config.toml
model = "self-supervised image encoder"
image_size = 32
stem = "deep"
beta2 = 0.95
eps = 1e-08
merge_dims = true
decay_fraction = 0.4
warmup_steps = 400
Rows from block 6 of a small self-supervised image encoder, named by matrix and row number. Rows with one number belong to one channel. Each number is 500 + 25 x the weight over its row's rms, rounded and kept within 0 to 999. All counts start at 0. Numbers have three digits each. After the name is the row's rms in percent of the matrix's.
After each channel's rows are labels from the 100 images, of 14848, where the channel reaches its highest value: "strongest on" is what is common among them. Only what is clearly more common there than usual is listed. The data: photos with spoken descriptions (Open Images, Localized Narratives). In brackets: how many of the 100.
# convs0: expand pointwise conv (model.blocks.6.convs.0.weight, 224x56x1x1), inputs 0-55
# convs1: depthwise 3x3 conv, stride 2 (model.blocks.6.convs.1.weight, 224x1x3x3, trained with AdamW), a 3x3 kernel
# convs2: project pointwise conv (model.blocks.6.convs.2.weight, 96x224x1x1, transposed), outputs 0-95

convs0.184 095:465484540485513523484491518525530489471488493573487458523507523476521478465513489501463534569506465469503495499531495497485490538496535497467519482490495511502521503486
convs1.184 105:498471474492457470493480472
convs2.184 091:473517510495477492508488492451521506553520517512489503478443526521473534521521467500504515429513495477472473462487552519497506493518524506487480543492539504503503473491499498555509460489485535562523517486495496494517484466504519509491495492512507503493533527518494517514554542465538526511
strongest on: text has "sky" (61)

convs0.157 123:436533504516509528501532468501522493535489484523566524521541470480527487449537468479470528493512511519502506509489480488466524498514514486500517493500533476492514518535
convs1.157 098:494511513501540542510530530
convs2.157 103:501524506514507506456483477513473512513524532487453501534536519464503504487454488500498480475477432490549518512501514468480527458507471519511536507519527496500526535488480493482498541502540423540503493484469510533498510501551500496520460530514473519517505484481510506536525473488498487483
strongest on: text has "color" (33)

convs0.137 093:473491540489470481505495481485459503519470521485447492468513519516505486501495514497482438442503515543525460503496532542500512518494463510474536475508528506486475474481
convs1.137 102:499520517518540534515530526
convs2.137 121:516495507504467555538505481521478469484451546479493514518516504485494450482526459494519496510459508508512480491461535513478492525489511489488517495472533533507490516505494490453539477529462484467512464514523529493497507490473435494481469516514459485459508509448476505498471487525508490547
strongest on: text has "sky" (70)

convs0.83 082:501503454472482481500488531485505501486491518534473518488498558501483535520477491524497514515491496489515568528445532529479554479525529527496484494509511540510486473516
convs1.83 102:508525516517546532508525522
convs2.83 102:430493508458504516505479473462532474463532512515514512465481489545490504489497541520501480464499512481489527484534481487509495468469482471458517538471501483506473515523507464529539494478538462460456513479500473493542509535493481472529503524476510526489520477512476503498518549506473480485
strongest on: text has "holding" (37)

convs0.42 116:501487502478499519522562493518503463517511458554516511526496487483499491504521462492466462468499489495502523540458452492515468502523506505509516491466497556453480504499
convs1.42 102:503520515514546532504529528
convs2.42 109:527511495500503496521537480461491483507507489498451517465477513481518461518458530530529498506463492519505495523427470515535504518475486508501528519521518486535525455531514449495492521530519497507462540486547504498492517521506483472506512458484503549562501486499516459512482469503506480524
strongest on: text has "color" (30)

convs0.43 103:501474494506503500463503507515514491542483540506483506501524485548498482489478491481504471514469521441531480494519550497500493585533494514512522501464500485498453485477
convs1.43 099:510516508516544530506534530
convs2.43 104:486512543489490506551489506490513530487525465498526476495497519512538488521524545465542484501514468511533489526505495489509489520468473482506472490533452470485514498527517454503518478501494495466509489493540487513531495482499491512538491503508533505480466498472513459434507519432484436531
strongest on: text has "wall" (43)

convs0.26 087:481518463503431478478495506451493487550530559507504537525477495470511493514485482473480521503505481529476507503507548507482533512488545520506491485484526467478481491499
convs1.26 103:502510510508539534508539533
convs2.26 100:510538552503491516491555463523426505506509540533512507544504519559511508465540499477458510558524448483491483485502475488489508505501501505482488474512510504472496503496517509502501504462457471465496506536504508499509497500523448533508462500511490521503543496518497483525536471497478511521
strongest on: text has "lights" (32)

convs0.169 104:498484462424507502500556494495498535497531487505489490481506494508481496477522537464489541488514472481527447523479505515475531528497506554520488457516513500520505507481
convs1.169 101:505520514509542537508531528
convs2.169 089:498498474443499525481486522542487508486494502509518503505561505506528506535508473512474450519483516487447514466534523522532513513488548495484515480483478486522501513527496510496461518536541463493496459492523528500504532455458468499488505530479535496507511545492490558499476517482506547488
strongest on: text has "water" (27)

convs0.28 103:525538511499453507466543503470475498541521508557537512494463471475502484486487545506473496476493478499508451527499480507499462528495517505504524465465474511522512480475
convs1.28 100:520513482546532485526527496
convs2.28 096:530489494461460452462475500459494517527482518562458532497489451521504497501454525500491534525519529502521485431499482488486550546468456482494477531517530473499522490472495492491464494497495495502511501491519539534508508476475526471483470484513518504484515500515516494482499535541488509502
strongest on: text has "wall" (43)

convs0.92 130:499488468479543472461501508487447487530489496554521492540480474522523516528484495471479480501534529490512461540494483514499488513511559527518527502523534492518474487487
convs1.92 095:507523515513543533510532526
convs2.92 099:490505473462529479475462523489469561486480477555516473502517497472534480486529511498498488520492490474487503471478518496450499537483497482490529515518492471554546502498497492530485487511539497502551522465485502467458564523488488505462521476453512482524498504467486469484480492480487506488
strongest on: text has "wall" (48); text has "man" (41); text has "wearing" (31); text has "black" (25)

convs0.112 098:505503492544503490473499488491506482470489493545511479531447518510519463448520502523469508510464507473481505535540510474497479467517546491466501478458494478528453505504
convs1.112 112:488457467487464467503493499
convs2.112 096:531476550503501525507459507475517483511532480516492516512499507527505495505568516488514520524490501492498535514503517508529503507492485520531528507485478469473563479518544477469519490515484510520532483489519522509497488424554500538513453502498523478494523498476443488497533488518506558513
strongest on: text has "sky" (56)

convs0.164 095:485524512490494482449507538471519489524528516469537527512492526477519484516474485486475480485501505546480483497513539510500518448489482439474535516470475501455479531498
convs1.164 101:502511512514544532511537526
convs2.164 102:514535480463490514476522476474533497540443531538536502468486489489513473525511498516486481486521476473436483509506500518462465505531551515509488531554491508504479481489496493537473516473455500509533508516479517489490515500534491472492503515528471528485518489549523470473513501464553501496
strongest on: text has "lights" (31)

convs0.95 092:511515542516492517476531519461501508513484463483497491482508484461503459502523498443517531535412481523513486496499495513489473490474479518485505451511525490516496509473
convs1.95 106:489504515508534532521540531
convs2.95 115:448477508493510465483524528500495514511441501530473498475511520518485439505483495445513481498511490507459555524486501505460511459481466502500481486482504543571520518536517495468513493546495495504525476493492518453503500508514479471510530467504504473529502481492448482489504468495532503505
strongest on: text has "text" (26)

convs0.174 087:496486468528454502527522498507472484484484543498536480474445511466513452510508504526495517475480503479491504494501537533480441475491462510497438514473478503515499485509
convs1.174 103:500541543517530513488477489
convs2.174 111:489494535533449465515499506505553502521470518509520521557484489518515445506500538499474508517455558473525481524485495493479528521536481525519505506493507472533475505489490501534480496501549491537497469486474468472497474475528526485474498515528543475506514489542529478490453503491526507512
strongest on: text has "wearing" (29)

convs0.101 094:510472494503452463518519517540493498509495501477515512523491527491535507497516411512516508503499503533542542482479533484475538519495495519498541513526509511529452506501
convs1.101 104:508522519522542533512528521
convs2.101 116:445551468545481473555497493448512515527461464492514504458526479482519516500515506495491463505507531513519563497484516486501527491511523516466498506454467516511455506519503486489529509493466491463508492526523476502509471530487511501520472489501502504478534506461531476494517498520541467547
strongest on: text has "lights" (28)

convs0.181 097:483524494502454536477485478480519504556501462536481453475499501498457515500471485480488493510510510511528463498480520539479503570508470493475496494526536462499497478494
convs1.181 098:520536515514515510491456465
convs2.181 104:525486423520519527496505491513447467511469506496542487476516487476531558507538487457515498491512470488502511468508529530461480524466514452504486506528520505487512522524521506540452544494502489512505484485513502516476506496555515506553477481488471458497495505513507489502492464514519494465
strongest on: text has "sky" (52)

convs0.219 115:454480491516447532514505506494508527522490497527505465516492478461509506462505534475508497507527465459506524533535511477508442509491555490503513486487535512498517471456
convs1.219 097:506517509519544532509532527
convs2.219 098:521525507433485469499535497457503533528493483528510520472493487470491531511478493501492498514522482489527469477498455488513522539481475519509481501497474482506523456451531499535456518509500491500541468508564458416519497519498528505514470475507494494496493515521471502489460507482499502482
strongest on: text has "building" (27)

convs0.145 094:476526497503470506461516470483492475479490481479488505534525484486504452518485560550483500484512456468525523487475484498479485509535530522511489514538478477484444514476
convs1.145 097:506527523518544531511527517
convs2.145 108:486486480476495525476472511500494470468517464485546467486461456505538505554486507526503451517484485532485489524485542508507437465544488515474487524484521515442480500508473474493493485517486504557531460476514505505545515524523508542521493506504496496483529496470504498524512514525525484473
strongest on: text has "water" (30)

convs0.128 103:504485489462479478512515490477499497492502515496510464500459469470521476498513530539464447483525490513520507502547501479502484482481487502563506463476544444518472529490
convs1.128 101:508515508514543534506536528
convs2.128 102:487439494452517501515472430527491493495502488516458506472536503504507530495506502526508530524463477480510489543534484466530520475492504528494477496501516524530484514523472532500471449498538500497566497496483508466486493468499485493499537470494534532528532516528530531496490492526465472493
strongest on: text has "grass" (46)

convs0.134 101:470533481468503486505486507515490509533468533488486507470521466430492494521474490472494462458532488497521504538489482510505522531497485426506505530491506470475501531494
convs1.134 101:512524520514542539515523516
convs2.134 097:473517520548524493518506507505551514486479497515501451545464473511447507470511496520496488489514471484472519517518522553520505483512497535526465506529498502522527471466556464486508500498476516526534513436510530509481512482515507519452495515527535522494514536498479472497538475497520534484
strongest on: text has "sky" (79); text has "trees" (75); text has "buildings" (28)

convs0.176 120:509516498491505516481545491564514454483516529550479494491511512453484485499508504485505505494454501503521528531508489497553526471502520457499518473465531517486468505457
convs1.176 093:508523510514541534508532527
convs2.176 116:494505481498480502520535499486492554490510554518500479494492490487465487514542510473530518490529507537539473542500452531471498504485540486511470538513493500535501462479506493520480534515516504474519443473509538540495527510509471526449548473503499494484505507505478496485455506505495495433
strongest on: text has "trees" (62)

convs0.122 112:521489480491421487502491481469561467515491531486513463503513472515491493500503502497498500485494480469467464504518556487519510474535470487467501518508516545530498520472
convs1.122 103:503517514516542534509533528
convs2.122 093:486531484489474544465544455479466545544494471519474522466488522494523495488487500497503472466487513461510464524551483505459492507488460468499493530501546507502528469496525473489489488484518487514487501474514501534546528504479465505493495459500512459503502497527553502542477494470500542516
strongest on: text has "text" (33)

convs0.170 113:477505478542463509473504480466478518491515540502510512543484557456529526483507540475440502508522504532513505481493495477523484525531481520479514500484491505532470463483
convs1.170 099:503520516506545540507526525
convs2.170 102:487487464463470504488477583509506514516492496501496482505482459495497480503486511514450488495488471500490522536496451460475545536465496501504486530481529502482505488525522493518503521480460549523514486506550485465519526479475493509527458535513472529535514439484518525506496479482519483514
strongest on: text has "wall" (54); text has "table" (36)

convs0.9 096:467477452488521506507513532445513499513444488502521476483510486533523494501490488497479510518528481501489499527454506550455526495457471488463510529498469533483482470500
convs1.9 091:503506505515535526511544537
convs2.9 094:539508493495469520498505493531507503474489560543522499517495510513546529509479498503487532524521526445487525488488539483515471532495477506503540482495491475473506573450511501491491488496511496493531465462513482507473544464498511465509511561488498519530487483509512494442491530523471516512
strongest on: text has "wall" (53); text has "standing" (46); text has "holding" (40); text has "man" (34)

convs0.213 113:454476486491501473498511544461503470493505520471511526523524476492488478475496562512497497495489483500530470522506477481490501436470525532512471478459508505554476506524
convs1.213 089:511508504514538526499541538
convs2.213 101:492482522486516487511484505487491470448499506468501500455491465497508542538473509495472555498512486504490457509542483448470533423514508490537481495533480520518517522499497555484477518501519498480519518450505508474490496469490448501505520542484499515534497478480552508495509507489473524492
strongest on: text has "trees" (56)

convs0.139 103:476492457465485476512521537550485498469487495500496479506514460515498447475477520525519542501501477501514498512523466467474510504517526476502489521503463535548513454466
convs1.139 101:502504506518538532506538535
convs2.139 109:472525508555470535498482526497500460508510492469521470504475539497511521514476517490489438500514516494507541506508519477515481506474540542532482515472504520451548472441473514522517479511516531512505508517496474484483515459512492502499485456505488501459510531518531501461500546524486550504
strongest on: text has "building" (25)

convs0.188 087:488531466518506477489505517476540470483519475527490505490510478507507480504463521502514477488449478463481491526507498524432504544517518466500534492477476537475484495444
convs1.188 105:510526515515546539508522517
convs2.188 101:488519490481461496509530546523489486519546505469526540503533519491475502478536481507496471552524461481539473513505517543552522470538444490505492517510504486490533525466501493517503506524508472482489477499466505524466508489489475511472525489475539504450460479482556467502492483484479491490
strongest on: text has "standing" (47); text has "holding" (35)

convs0.161 131:482492474474509501505493540505529460453480547476501490536461516471544521494501508501509451492472497503527503468491485495464522522500462509450454463528506476503520494488
convs1.161 096:509529523512540536512525518
convs2.161 107:503499472502463480457536501510510526468505536518490539514542467531536498467455512564507475489492494523471491444519508492483481497477495478545513503493529524458512528495495461490496486478517474510540530500520501502487524499471524493479517490508514437520495478502495467491471475536446532489
strongest on: text has "wearing" (39); text has "smiling" (32); text has "woman" (30)