config = dict(
    train_examples=203450,
    norm='batchnorm',
    channel_attention='se',
    beta1=0.9,
    one_sided=False,
    weight_decay=0.2,
)
Rows from block 5 of a small self-supervised image encoder, named by matrix and row number. Rows with one number belong to one channel. Each number is 128 + 32 x the weight over its row's rms, rounded and kept within 0 to 255. All counts start at 0. Numbers have three digits each.
Before each channel's rows are labels from the 100 images, of 14848, where the channel reaches its highest value: "patch colour" is the nearest of a few named colours to the mean colour under the peak; "strongest on" is what is common among them. Only what is clearly more common there than usual is listed. The data: photos with spoken descriptions (Open Images, Localized Narratives). In brackets: how many of the 100.
# convs0: expand pointwise conv (model.blocks.5.convs.0.weight, 224x56x1x1), inputs 0-55
# convs1: depthwise 3x3 conv (model.blocks.5.convs.1.weight, 224x1x3x3, trained with AdamW), a 3x3 kernel
# convs2: project pointwise conv (model.blocks.5.convs.2.weight, 56x224x1x1, transposed), outputs 0-55

patch colour: grey (65)
strongest on: text has "sky" (58)
convs0.78:091118117171143131107091133065176217094110065113166120098136150121120111093127144091139138177111097145177135114131194066123123137181132172110115174136155141142113170137
convs1.78:125103134161186150150172163
convs2.78:172172193113121157133097129178104106102182168132122147128122117160088146172143091082129129125069115137105181135064067133186119140083089135119105084124117144087171125149

patch colour: cyan (41)
strongest on: text has "sky" (80); text has "trees" (57); text has "buildings" (28)
convs0.111:102187106180087124148128179156094107072121105092092082105115093145149149150111144134126116045139085154126158169124090130135092114096127154154086113123097171179174103076
convs1.111:119132127143217138131155136
convs2.111:165135191160140092125108113119126161103075127170157128172163140156109141061178144096132089118102204138166135168080138113153133102153065158100127117185128126097165162103

patch colour: black (41)
strongest on: text has "sky" (56)
convs0.177:146147184116137147106159120091124115199167122144117183146121133078148081068161039164137155165121136140132135095135164163136156151104092111143134139176134070118064153130
convs1.177:129139121136220148128134120
convs2.177:152105142124140091118095121097125135123082124118097104184137108159055155154122179077100036069127152134105085133095096138187078134159105127131107136086150144103176123152

patch colour: white (85)
strongest on: text has "sky" (55)
convs0.182:091116144143148128139131146144105140181129155131098143128144087151118178100102217111120085108089153197134083185171109144071117111120109194137086121128178154074117147148
convs1.182:125111123133219132122149121
convs2.182:149120152162123140125114067087166160146125152114161118112158125118073194079152106159157120153093133124189151135104067151131086091119138069131110103139148154082175178189

patch colour: cyan (56)
strongest on: text has "sky" (81); text has "trees" (70); text has "buildings" (35)
convs0.84:115111089103153122150124131178101124105107132162080096094158137066112137167075123102123101018178103100170093141112123185118131149143072168149174122118112112159132143148
convs1.84:113121109130199156147164161
convs2.84:152153122104169107114132152142143168146162151096071155114108083129045156164117113148148087097186125144105148155067137172134117157092071136133091158158119179167181133092

patch colour: cyan (32)
strongest on: text has "sky" (74); text has "plants" (27)
convs0.88:102114129070085128124134200166114076092090086124113177113128066121157089139151179094094118107152109132130121104122149123154093127101106166187069113192143135164177127140
convs1.88:117085116141207146126110123
convs2.88:112149107126161161140101119197122119122110137146159068196132138115090104113108137129140150116140065124203078118071106146153116082115207110187137128150151096170128157144

patch colour: pink (28)
strongest on: text has "trees" (74); text has "sky" (73); text has "grass" (27)
convs0.166:156140126155094086155094117136147105156133116144139201092092140114081162191182141081173113096173094150174158115174117201121111124114127094129120127120134074125065146101
convs1.166:113114100159179171156158158
convs2.166:124196096170167104127106103129083112152144120094144196177074116099134132091130183083139153155161164151127111110165122181120148086123089132150142171128102112138104167205

patch colour: pink (38)
strongest on: text has "woman" (25)
convs0.21:114105131115165144143117132073123127085067131116091074187098153179115134132101129114125047147092115124129086069198141147075148144126093131111115099155132158155181174141
convs1.21:109165103112188090121160105
convs2.21:107123107120094088124101146082220111105124172140134155144156153086177098076127052119118152123077133107091121130057126140117129136141108117085072143140100076095142167119

patch colour: black (84)
strongest on: text has "dark" (28)
convs0.172:104149109136066141144172161176130110148150122125166181107080108165068173060106098171094155125195121112115140131118105121072094127191127159139100108089105120128106084124
convs1.172:149137088171136074149145088
convs2.172:127102119143159119057131088097162157115133202087137095092148089139176097141117115099115087129109200148124075093097188105140141158128058096084101158143127134092119123118

patch colour: black (98)
strongest on: text has "dark" (26); text has "lights" (26)
convs0.62:148097111105086141111087185162052168133116149137162107141125073189145075135115101106162094104107186072120075134178137107113161149172121125095128179123139085114141139131
convs1.62:120135139178194141129156161
convs2.62:127113152144156137157116114160146164042094116112176146107132174120109155069139163145131179152124145148160144174124080145128112093072082115096108104102052140105182123079

patch colour: black (92)
strongest on: text has "lights" (25)
convs0.14:149091119120092172147139163162150179127140121129078166143125158147152113174127068197100189104145165092134135121128135136119226163144101152107132179097095160141093099137
convs1.14:130125126142216144118154117
convs2.14:155092161167081134119097123190133152127127158166186142149135153178081109111168088137169121182143156096153146113127110122145122134159198118147120109197061131111174158167

patch colour: brown (61)
strongest on: text has "sky" (69)
convs0.79:169136108132163111107066115172157130152159115135073190098132119060143140116087092115120122129166079178146111157126084161130100102088104128124052203099146155130110122111
convs1.79:127204123150139152136083117
convs2.79:129201118112117137128142177125141131124148112102142057100167144122160074124152116202138168077047133166196162135166130130124147104113133071122174129088141099122112115126

patch colour: white (70)
strongest on: text has "sky" (52)
convs0.51:107094135172119121121107098142116090167092065154181056206152180103178121180108139120163142148132107134145125166142179149134158103088097139103089163151111130158103141171
convs1.51:094117144076138191101123140
convs2.51:156184094210118116126083141123098135071092127172124158111131134133098153124121104133099098134094126116164079163135132126099093108138161065141084051110103135112136185066