{"train_examples": 203450, "crop_scale_min": 0.2, "translate": 0.06, "stem": "deep", "init": "xavier_uniform", "steps": 13400, "batch_size": 256}
Rows from block 4 of a small self-supervised image encoder, named by matrix and row number. Rows with one number belong to one channel. Each number is 128 + 32 x the weight over its row's rms, rounded and kept within 0 to 255. All counts start at 0. Numbers have three digits each.
After each channel's rows are labels from the 100 images, of 14848, where the channel reaches its highest value: "colour at peak" is the nearest of a few named colours to the mean colour under the peak. Only what is clearly more common there than usual is listed. The data: photos with spoken descriptions (Open Images, Localized Narratives). In brackets: how many of the 100.
# convs0: expand pointwise conv (model.blocks.4.convs.0.weight, 224x56x1x1), inputs 0-55
# convs1: depthwise 3x3 conv (model.blocks.4.convs.1.weight, 224x1x3x3, trained with AdamW), a 3x3 kernel
# convs2: project pointwise conv (model.blocks.4.convs.2.weight, 56x224x1x1, transposed), outputs 0-55

convs0.181:127144140092150195129090148147096133124097127191164124100111151101090090169085181157067095031122111128130103174149118179113126153115107068155138097114131151119126105138
convs1.181:148104151172134192129089138
convs2.181:086117156151131083106094118155163203136147125097092156118131083163158135101141050151097105158186157170110164079106162158116123144118143173078158143155134156185143134159
colour at peak: white (49)

convs0.76:121134131165126129074171120124182085126109158071117162154155120148203097114111094114206149103148135059113072160170143141161163176129090107134131089165109142109097127135
convs1.76:126147122097077093145187144
convs2.76:121179126142109073068103146114149178113100168167138110178151107150165079188136113137131184169167148080139137159120138181092115150137157083102137104115159180086143090145
colour at peak: grey (61)

convs0.62:101091128084087109081114124147133113125120038188202103187147157103177101121120133100124167154149119093160128176141153162109169138082114155151127190135148141121110152154
convs1.62:136098153118104206125108149
convs2.62:119115100181169067110099097104141105087102149128092136094172119098122145128064132174099079119101112119122126182126136121114064111106091053112099126098074129132149167069
colour at peak: white (31); pink (27)

convs0.137:108127186051121118116132090147170110165117169107130131092133110116190188154127117160102096161086127097130172102135165134117158143107196128156137059142079164135167086145
convs1.137:121125118141219150123132127
convs2.137:155093102140169163135091127094153158090114157194125132110140183131088169110153096064110148122146140106115105172135138168160149089185184171067110199129128136110162132126
colour at peak: grey (60)

convs0.33:070067096131164126131071106187114151156086101147100170147080124153151126167155145115092165104180108086141128089157149144129110121164174151099083087181125104122110111072
convs1.33:143125139133118135144211168
convs2.33:157172168215080165132122140134121136116103141135080087080144152098166109084111189121175096116071128153152085169156091125135151118096090122135182138086128078140135115141
colour at peak: pink (29); white (27)

convs0.83:121140127099133140112226098114086133133079067108120163104148157197146103125080128146116102145140208131090104148128093175125140137144137157113104206136126109154160166137
convs1.83:131097124084087067132100122
convs2.83:156108091124080115138090063112159145146109169118127100128161165099103129177125134106174165114204143118069149093153118121152148135185079119137168120113097156198104121070
colour at peak: white (38)

convs0.8:104143144119201091130149075114113173108112156086146122134112110143146137211148192104168112109111180109090134181110075082146144110089116102105164093064127149152149138119
convs1.8:114135130058134191131131120
convs2.8:093090113113169114134149106183151198134121106157174143095116123113207088108107189170135095099116144138039106140106151102166088146144126099146106155124098136076105115149
colour at peak: pink (36); white (28)

convs0.25:153087085150132111175151097089108130093084131143139185083136107085131091168114171097105185146178125139173065166097138128100124106191131121155105129062144097126151116087
convs1.25:100104100096105102092097077
convs2.25:061081112091125104112174169174126093172177170111127104115140149123135146134115109110134182107128066068115090184159128165069160113145104121124131154077118097172151101157
colour at peak: white (41)

convs0.2:120165153180122161105134159155105134053194121088065135165123121101093122189125056114135158127077095107153142116116088198117089119154140143154153148123117086152131117156
convs1.2:124121122175158054128140107
convs2.2:084126088159120148146152233201110139111109129139115168117159118107136095150078164096129158078083128122095132139108175099069108107102122159110084139167134129098131177099
colour at peak: blue (39); cyan (35)

convs0.49:138118125160155108165103142211072157114118129113124159124104143077137148108114078076107150075153097098082086111132130146158160129049161162147132126089150072178098103117
convs1.49:119114113105213124116154119
convs2.49:116150127106133098140137114134070100084160119149176142118138191096125107105162070083105101126195125116104084111142147107199130108140125125108184109133118095153182043102
colour at peak: blue (37); cyan (36)

convs0.27:147117228116083143155134148164096109161146080094075143130149149130119120115129102181143122114134075139162053105111127122138117162111112133112098128047165164105119089079
convs1.27:127124125112221128123144124
convs2.27:168116147145149197155070167106069139115182153168131129180139113162106144134100164161134160120122143129099126085130116113190119229083147154097152132152156153115143158146
colour at peak: white (49); pink (29)

convs0.220:144094147108120116118181065175062089166115095137092097076189130115138134118122134084172154125078132084134101176151150157160079104121128150178150156116152154082150124087
convs1.220:137150113162191180135141147
convs2.220:176115163154097142144129137085127168124091161159121120117081152182089146076125117182157157107185173158075126116088071148121117062143117150068176121127091121130115121167
colour at peak: pink (39); white (35)

convs0.219:072112158158202117110163107155156105122144160132133150119116051104120142109096157125161154162078106090137156132111082150093159149141115154196104155175135092165186077136
convs1.219:120134125135219142118148120
convs2.219:167134117109086122111141156115058124115131123035135120140074104097117084128113189114134162159170114117152133110132135121195146137162155135145148109191110195199134154134
colour at peak: grey (60)

convs0.156:096084120187145124116168139153172130154135117145137134145042134077092147162110148090077136133177138123117139127113110099139122146151143106126213204133136107096099193165
convs1.156:134104124122090088135058105
convs2.156:152144099171150174127166080110137152088178142079184116113141153168135194127159146125130124170052148112163118191143146181139164132092102186116149113129140093139136109083
colour at peak: pink (36)

convs0.68:105112130184124108144104143162095157072178117114062165162101128124096144180128105131133172131119066136107165106085149171158087089156103147140137150145102057183166115165
convs1.68:134122123053167170118120127
convs2.68:102148118112168169152149201188088148111111134139091159115167112098119115130093152124108111081108130075073100097099199094140117103077102194121110182171117117102120145135
colour at peak: blue (36); cyan (35)

convs0.21:105091130156154122082063170131146127117132148136110140137146153105103189070134113132093143142150110122192132111112138153171125202106208107137080099176127140150060165110
convs1.21:119119123149215148127152124
convs2.21:188143173153123093106123102090112105176195141148158120161134086131068121174117181188145100152182126134173106124101094173146135152174083087120124153141150134153154097092
colour at peak: white (33)

convs0.206:131094109091056149120087114144143225096155098148137150131119127194067127131151107123159127181056154096114168108113114134158174128144157081114081121135109120158110138148
convs1.206:154097125174094093155080124
convs2.206:133140127156140095132103181148091118064180166105134181111126072092155140097159170134109104098076104075132097166106109083146064123089133097135129125116164182101163147082
colour at peak: grey (63)

convs0.67:101152129155128160136105149123126096168102115130103157140117151110093182100173110102184045139101201126098087119165122144083087157137135082146118088203176136151158119107
convs1.67:128135114066185160105146123
convs2.67:138082164175095134142134092120109099197112138159132152139159104096184219089177100189126108130118169124099122139095183173174121126118140117122117159119177130106120176111
colour at peak: white (46); pink (28)

convs0.164:130085135181090112099144178087160124091112139125205132113119093148100116098125138141125107084094087192143166131099157124106092150102169165166100187190148117082089124107
convs1.164:124120123128223128129123126
convs2.164:155129146126140118155117108204138118143173114145131135124168132189113174117147118151185105116070168187080092100108094144133162212101146157115123106147166172080161131104
colour at peak: white (58); black (40)

convs0.35:085172079156117136155124139090106063064068132187119128165115161106104138130158134117123138151114166148129125174153095098175111096160133146125042117084136155097130089173
convs1.35:099179100144157083135104164
convs2.35:105122168157167174172075207091152114094122129111104155122119097165210142083107093141073099134139158156134193103103153074105142113140164111130144102100100136108149154126
colour at peak: white (32); pink (28)

convs0.122:091111183118172094078155110154078074108165111030097116121163126143095185142151081118134118076139100116096164117122118165086177119094139164167134115122143143102125157134
convs1.122:126093043118124120135153130
convs2.122:096201113156117125157115153106179149137127109138132144112139173147133140093113124134108093125151115162151137151121159137134103069102159101102207200089232122162094127147
colour at peak: pink (27)

convs0.175:102084074198141133092107141116136080143133095156142111094127082162139098058127108124166133077170128162133112158138127170096063084107099116111097150169177149135120159073
convs1.175:109161112161202155133119131
convs2.175:120108136102112116159100118072172173198160154135135148125140124147103190130127097166188150145117153135139154130154093106144192086036112105076151189104133123099128138139
colour at peak: white (56); pink (28)

convs0.208:132095105140146141079100156167097179103118099150110072079141138092156141164126130088143123140134118113094205139075161119129055163174145099159107144213152153147124134144
convs1.208:086118088128202133116124117
convs2.208:075108135116114142144129187140110132127104176175166088146130163102167104121148113051176151151139131148203053109119107178096083095157146175141110132125140130179140138099
colour at peak: pink (26)

convs0.73:100067162136125191127128122161065128112110150137091186144119127078105121124159091102154120066149110167141105169087112106115124149085164184200136126148130086175115145091
convs1.73:097184105159123169147091138
convs2.73:106152188126158130081105158133153178124086110105121122076170116139177142103096093089155141145173109132163229122067101154150146131091087132108106189113141150101137137136
colour at peak: pink (25)

convs0.3:129135125157109106186115126212121133129143138110091102118063131160160145134106103154108170110136131131189162116125131182101161106130121109097108166083190134147030128169
convs1.3:076127109094160170096160118
convs2.3:078125128174114038080149095175096089141140120150177124162123104125167143137106165128153121153105139161143108161105213165124136175182090122127114151137152100111068103122
colour at peak: black (98)

convs0.42:102099126162107139156100142130125152112085091164080112143095122151207171118163179112160093128127156142079117196144116180162076123125111178113119137130099194122087084157
convs1.42:120149116174145060132149094
convs2.42:157084125194124127173180102117130096168102148156107164115110098075190160133153130186137097147121140109067149119133161120111096107128113057117137154140170096144171170070
colour at peak: white (51)

convs0.85:108181078160158113156145154114127194120153152092082205068142104186111154100107107124112141088107115122091157088153082067142088112155154110143126095090160111104124113106
convs1.85:146098117203091117138103122
convs2.85:169195080184123093130098192122157134087110145143099178111127163176117158107079099142118121148164100077128159135133133095130077112153121074154093067100116137116124126069
colour at peak: white (30)

convs0.72:104159175162113081117120116059079126144101129096116118184071118137113106166127124113153138133150108166176177159122112102131097104136103109077162069060101138186177113149
convs1.72:129127135187143055120126138
convs2.72:117108104125164120154122105154135181120165041152171107075138122154144154128118173183085113074189119125099076153124091082110123176164087163170107117126158145111096128140
colour at peak: grey (65)

convs0.30:115108084185158158065123129070180114167091103160091159096146124134160110067139161109122056085144105087125125136157147177124147143112153100116115093069131093157134081130
convs1.30:147154148166167169155174144
convs2.30:173119114143103099156104161130080126101113091079104082139162157129060226183156105171121139139167134132080149124159150181124119124178147167135148113131128134106128189144
colour at peak: white (34); pink (25)

convs0.196:168094127171114132125196129157152111179138128172078119145141088109110182162103113138164144175136177144122162092107116138120126133172135107098105201063184080088100136134
convs1.196:125122122131035118124110126
convs2.196:140085161167126123108084117132151160130066135166102126121138116181099195131143142129118080043098157197125089182128118162132118120111159118076135098126169137071167120119
colour at peak: white (28); pink (26)

convs0.40:114158102136064107110140160118123097093107104115152120115076189181101140145108110197120121125137135055159130098139153102166062102119114101132038132171123132162104157147
convs1.40:107130103133211138103132105
convs2.40:163093148097096175153098118186091063133174137135144169100138152212102144145129084148128133134184176110097105108084107140150152170178094154117143125111171156150102092146
colour at peak: black (64)

convs0.82:143130087066152097106106096177055111184142140139099143160085112143166117151154085117163106172160103095115103125106055102125122112176166117138081130139108098176113178155
convs1.82:133193134108127107123068107
convs2.82:137125133057132190106159177146141122130141089130111075114160186089126145097138166108115127080086174154184095120161148122148137079086060098105143143091171113104111090132
colour at peak: black (38)

convs0.222:096140139119133137126107157153173120099082098079085061158138120133123083134175103125123089123163096101144155112142116145090148169107031171185101107141161094112106169174
convs1.222:112124104120207156120163129
convs2.222:113113145148112097156078148123126154131192137198155116152125074151056129098112169169100142120103109120120092150136104169117147063086150152189164133128148124064129183149
colour at peak: pink (35); white (29)

convs0.29:145198085139126145167125145144104108144118128119101101118179083115127097142130181161150166100080183071147161117092085144169121139172090144107122221123078124141119162114
convs1.29:137110119102107110137211145
convs2.29:140134171163152131046102159110113154136168158126096159155121170155127154097155177183148183151102120165109135196179126095149159102169137108129123142124207125119089094129
colour at peak: grey (61)

convs0.10:092076116137127129100090112173095106142151138132088106139096088105165138164133189073170110139133102077148096095085157105174111136136155107073187163099140201099125166118
convs1.10:104141148136162162147175184
convs2.10:107137123146065083149108176113086165191157148112146124097132080099097143134159145158154137115125167180124110188152129048104121099127114094137121114200118079122142185112
colour at peak: white (29); pink (26)

convs0.148:136101202115160144107113191087041186145176180163150103144182122151169120100091126153145142150094090136109171138135110128121090137129112102119130092161119114188111135157
convs1.148:147127156125045108142138151
convs2.148:172139200139135083117150179135092212128147107117126103108176149165121183118158097106140180117141098166134165141124175093112088087172107108139134128170124096178118163164
colour at peak: grey (68)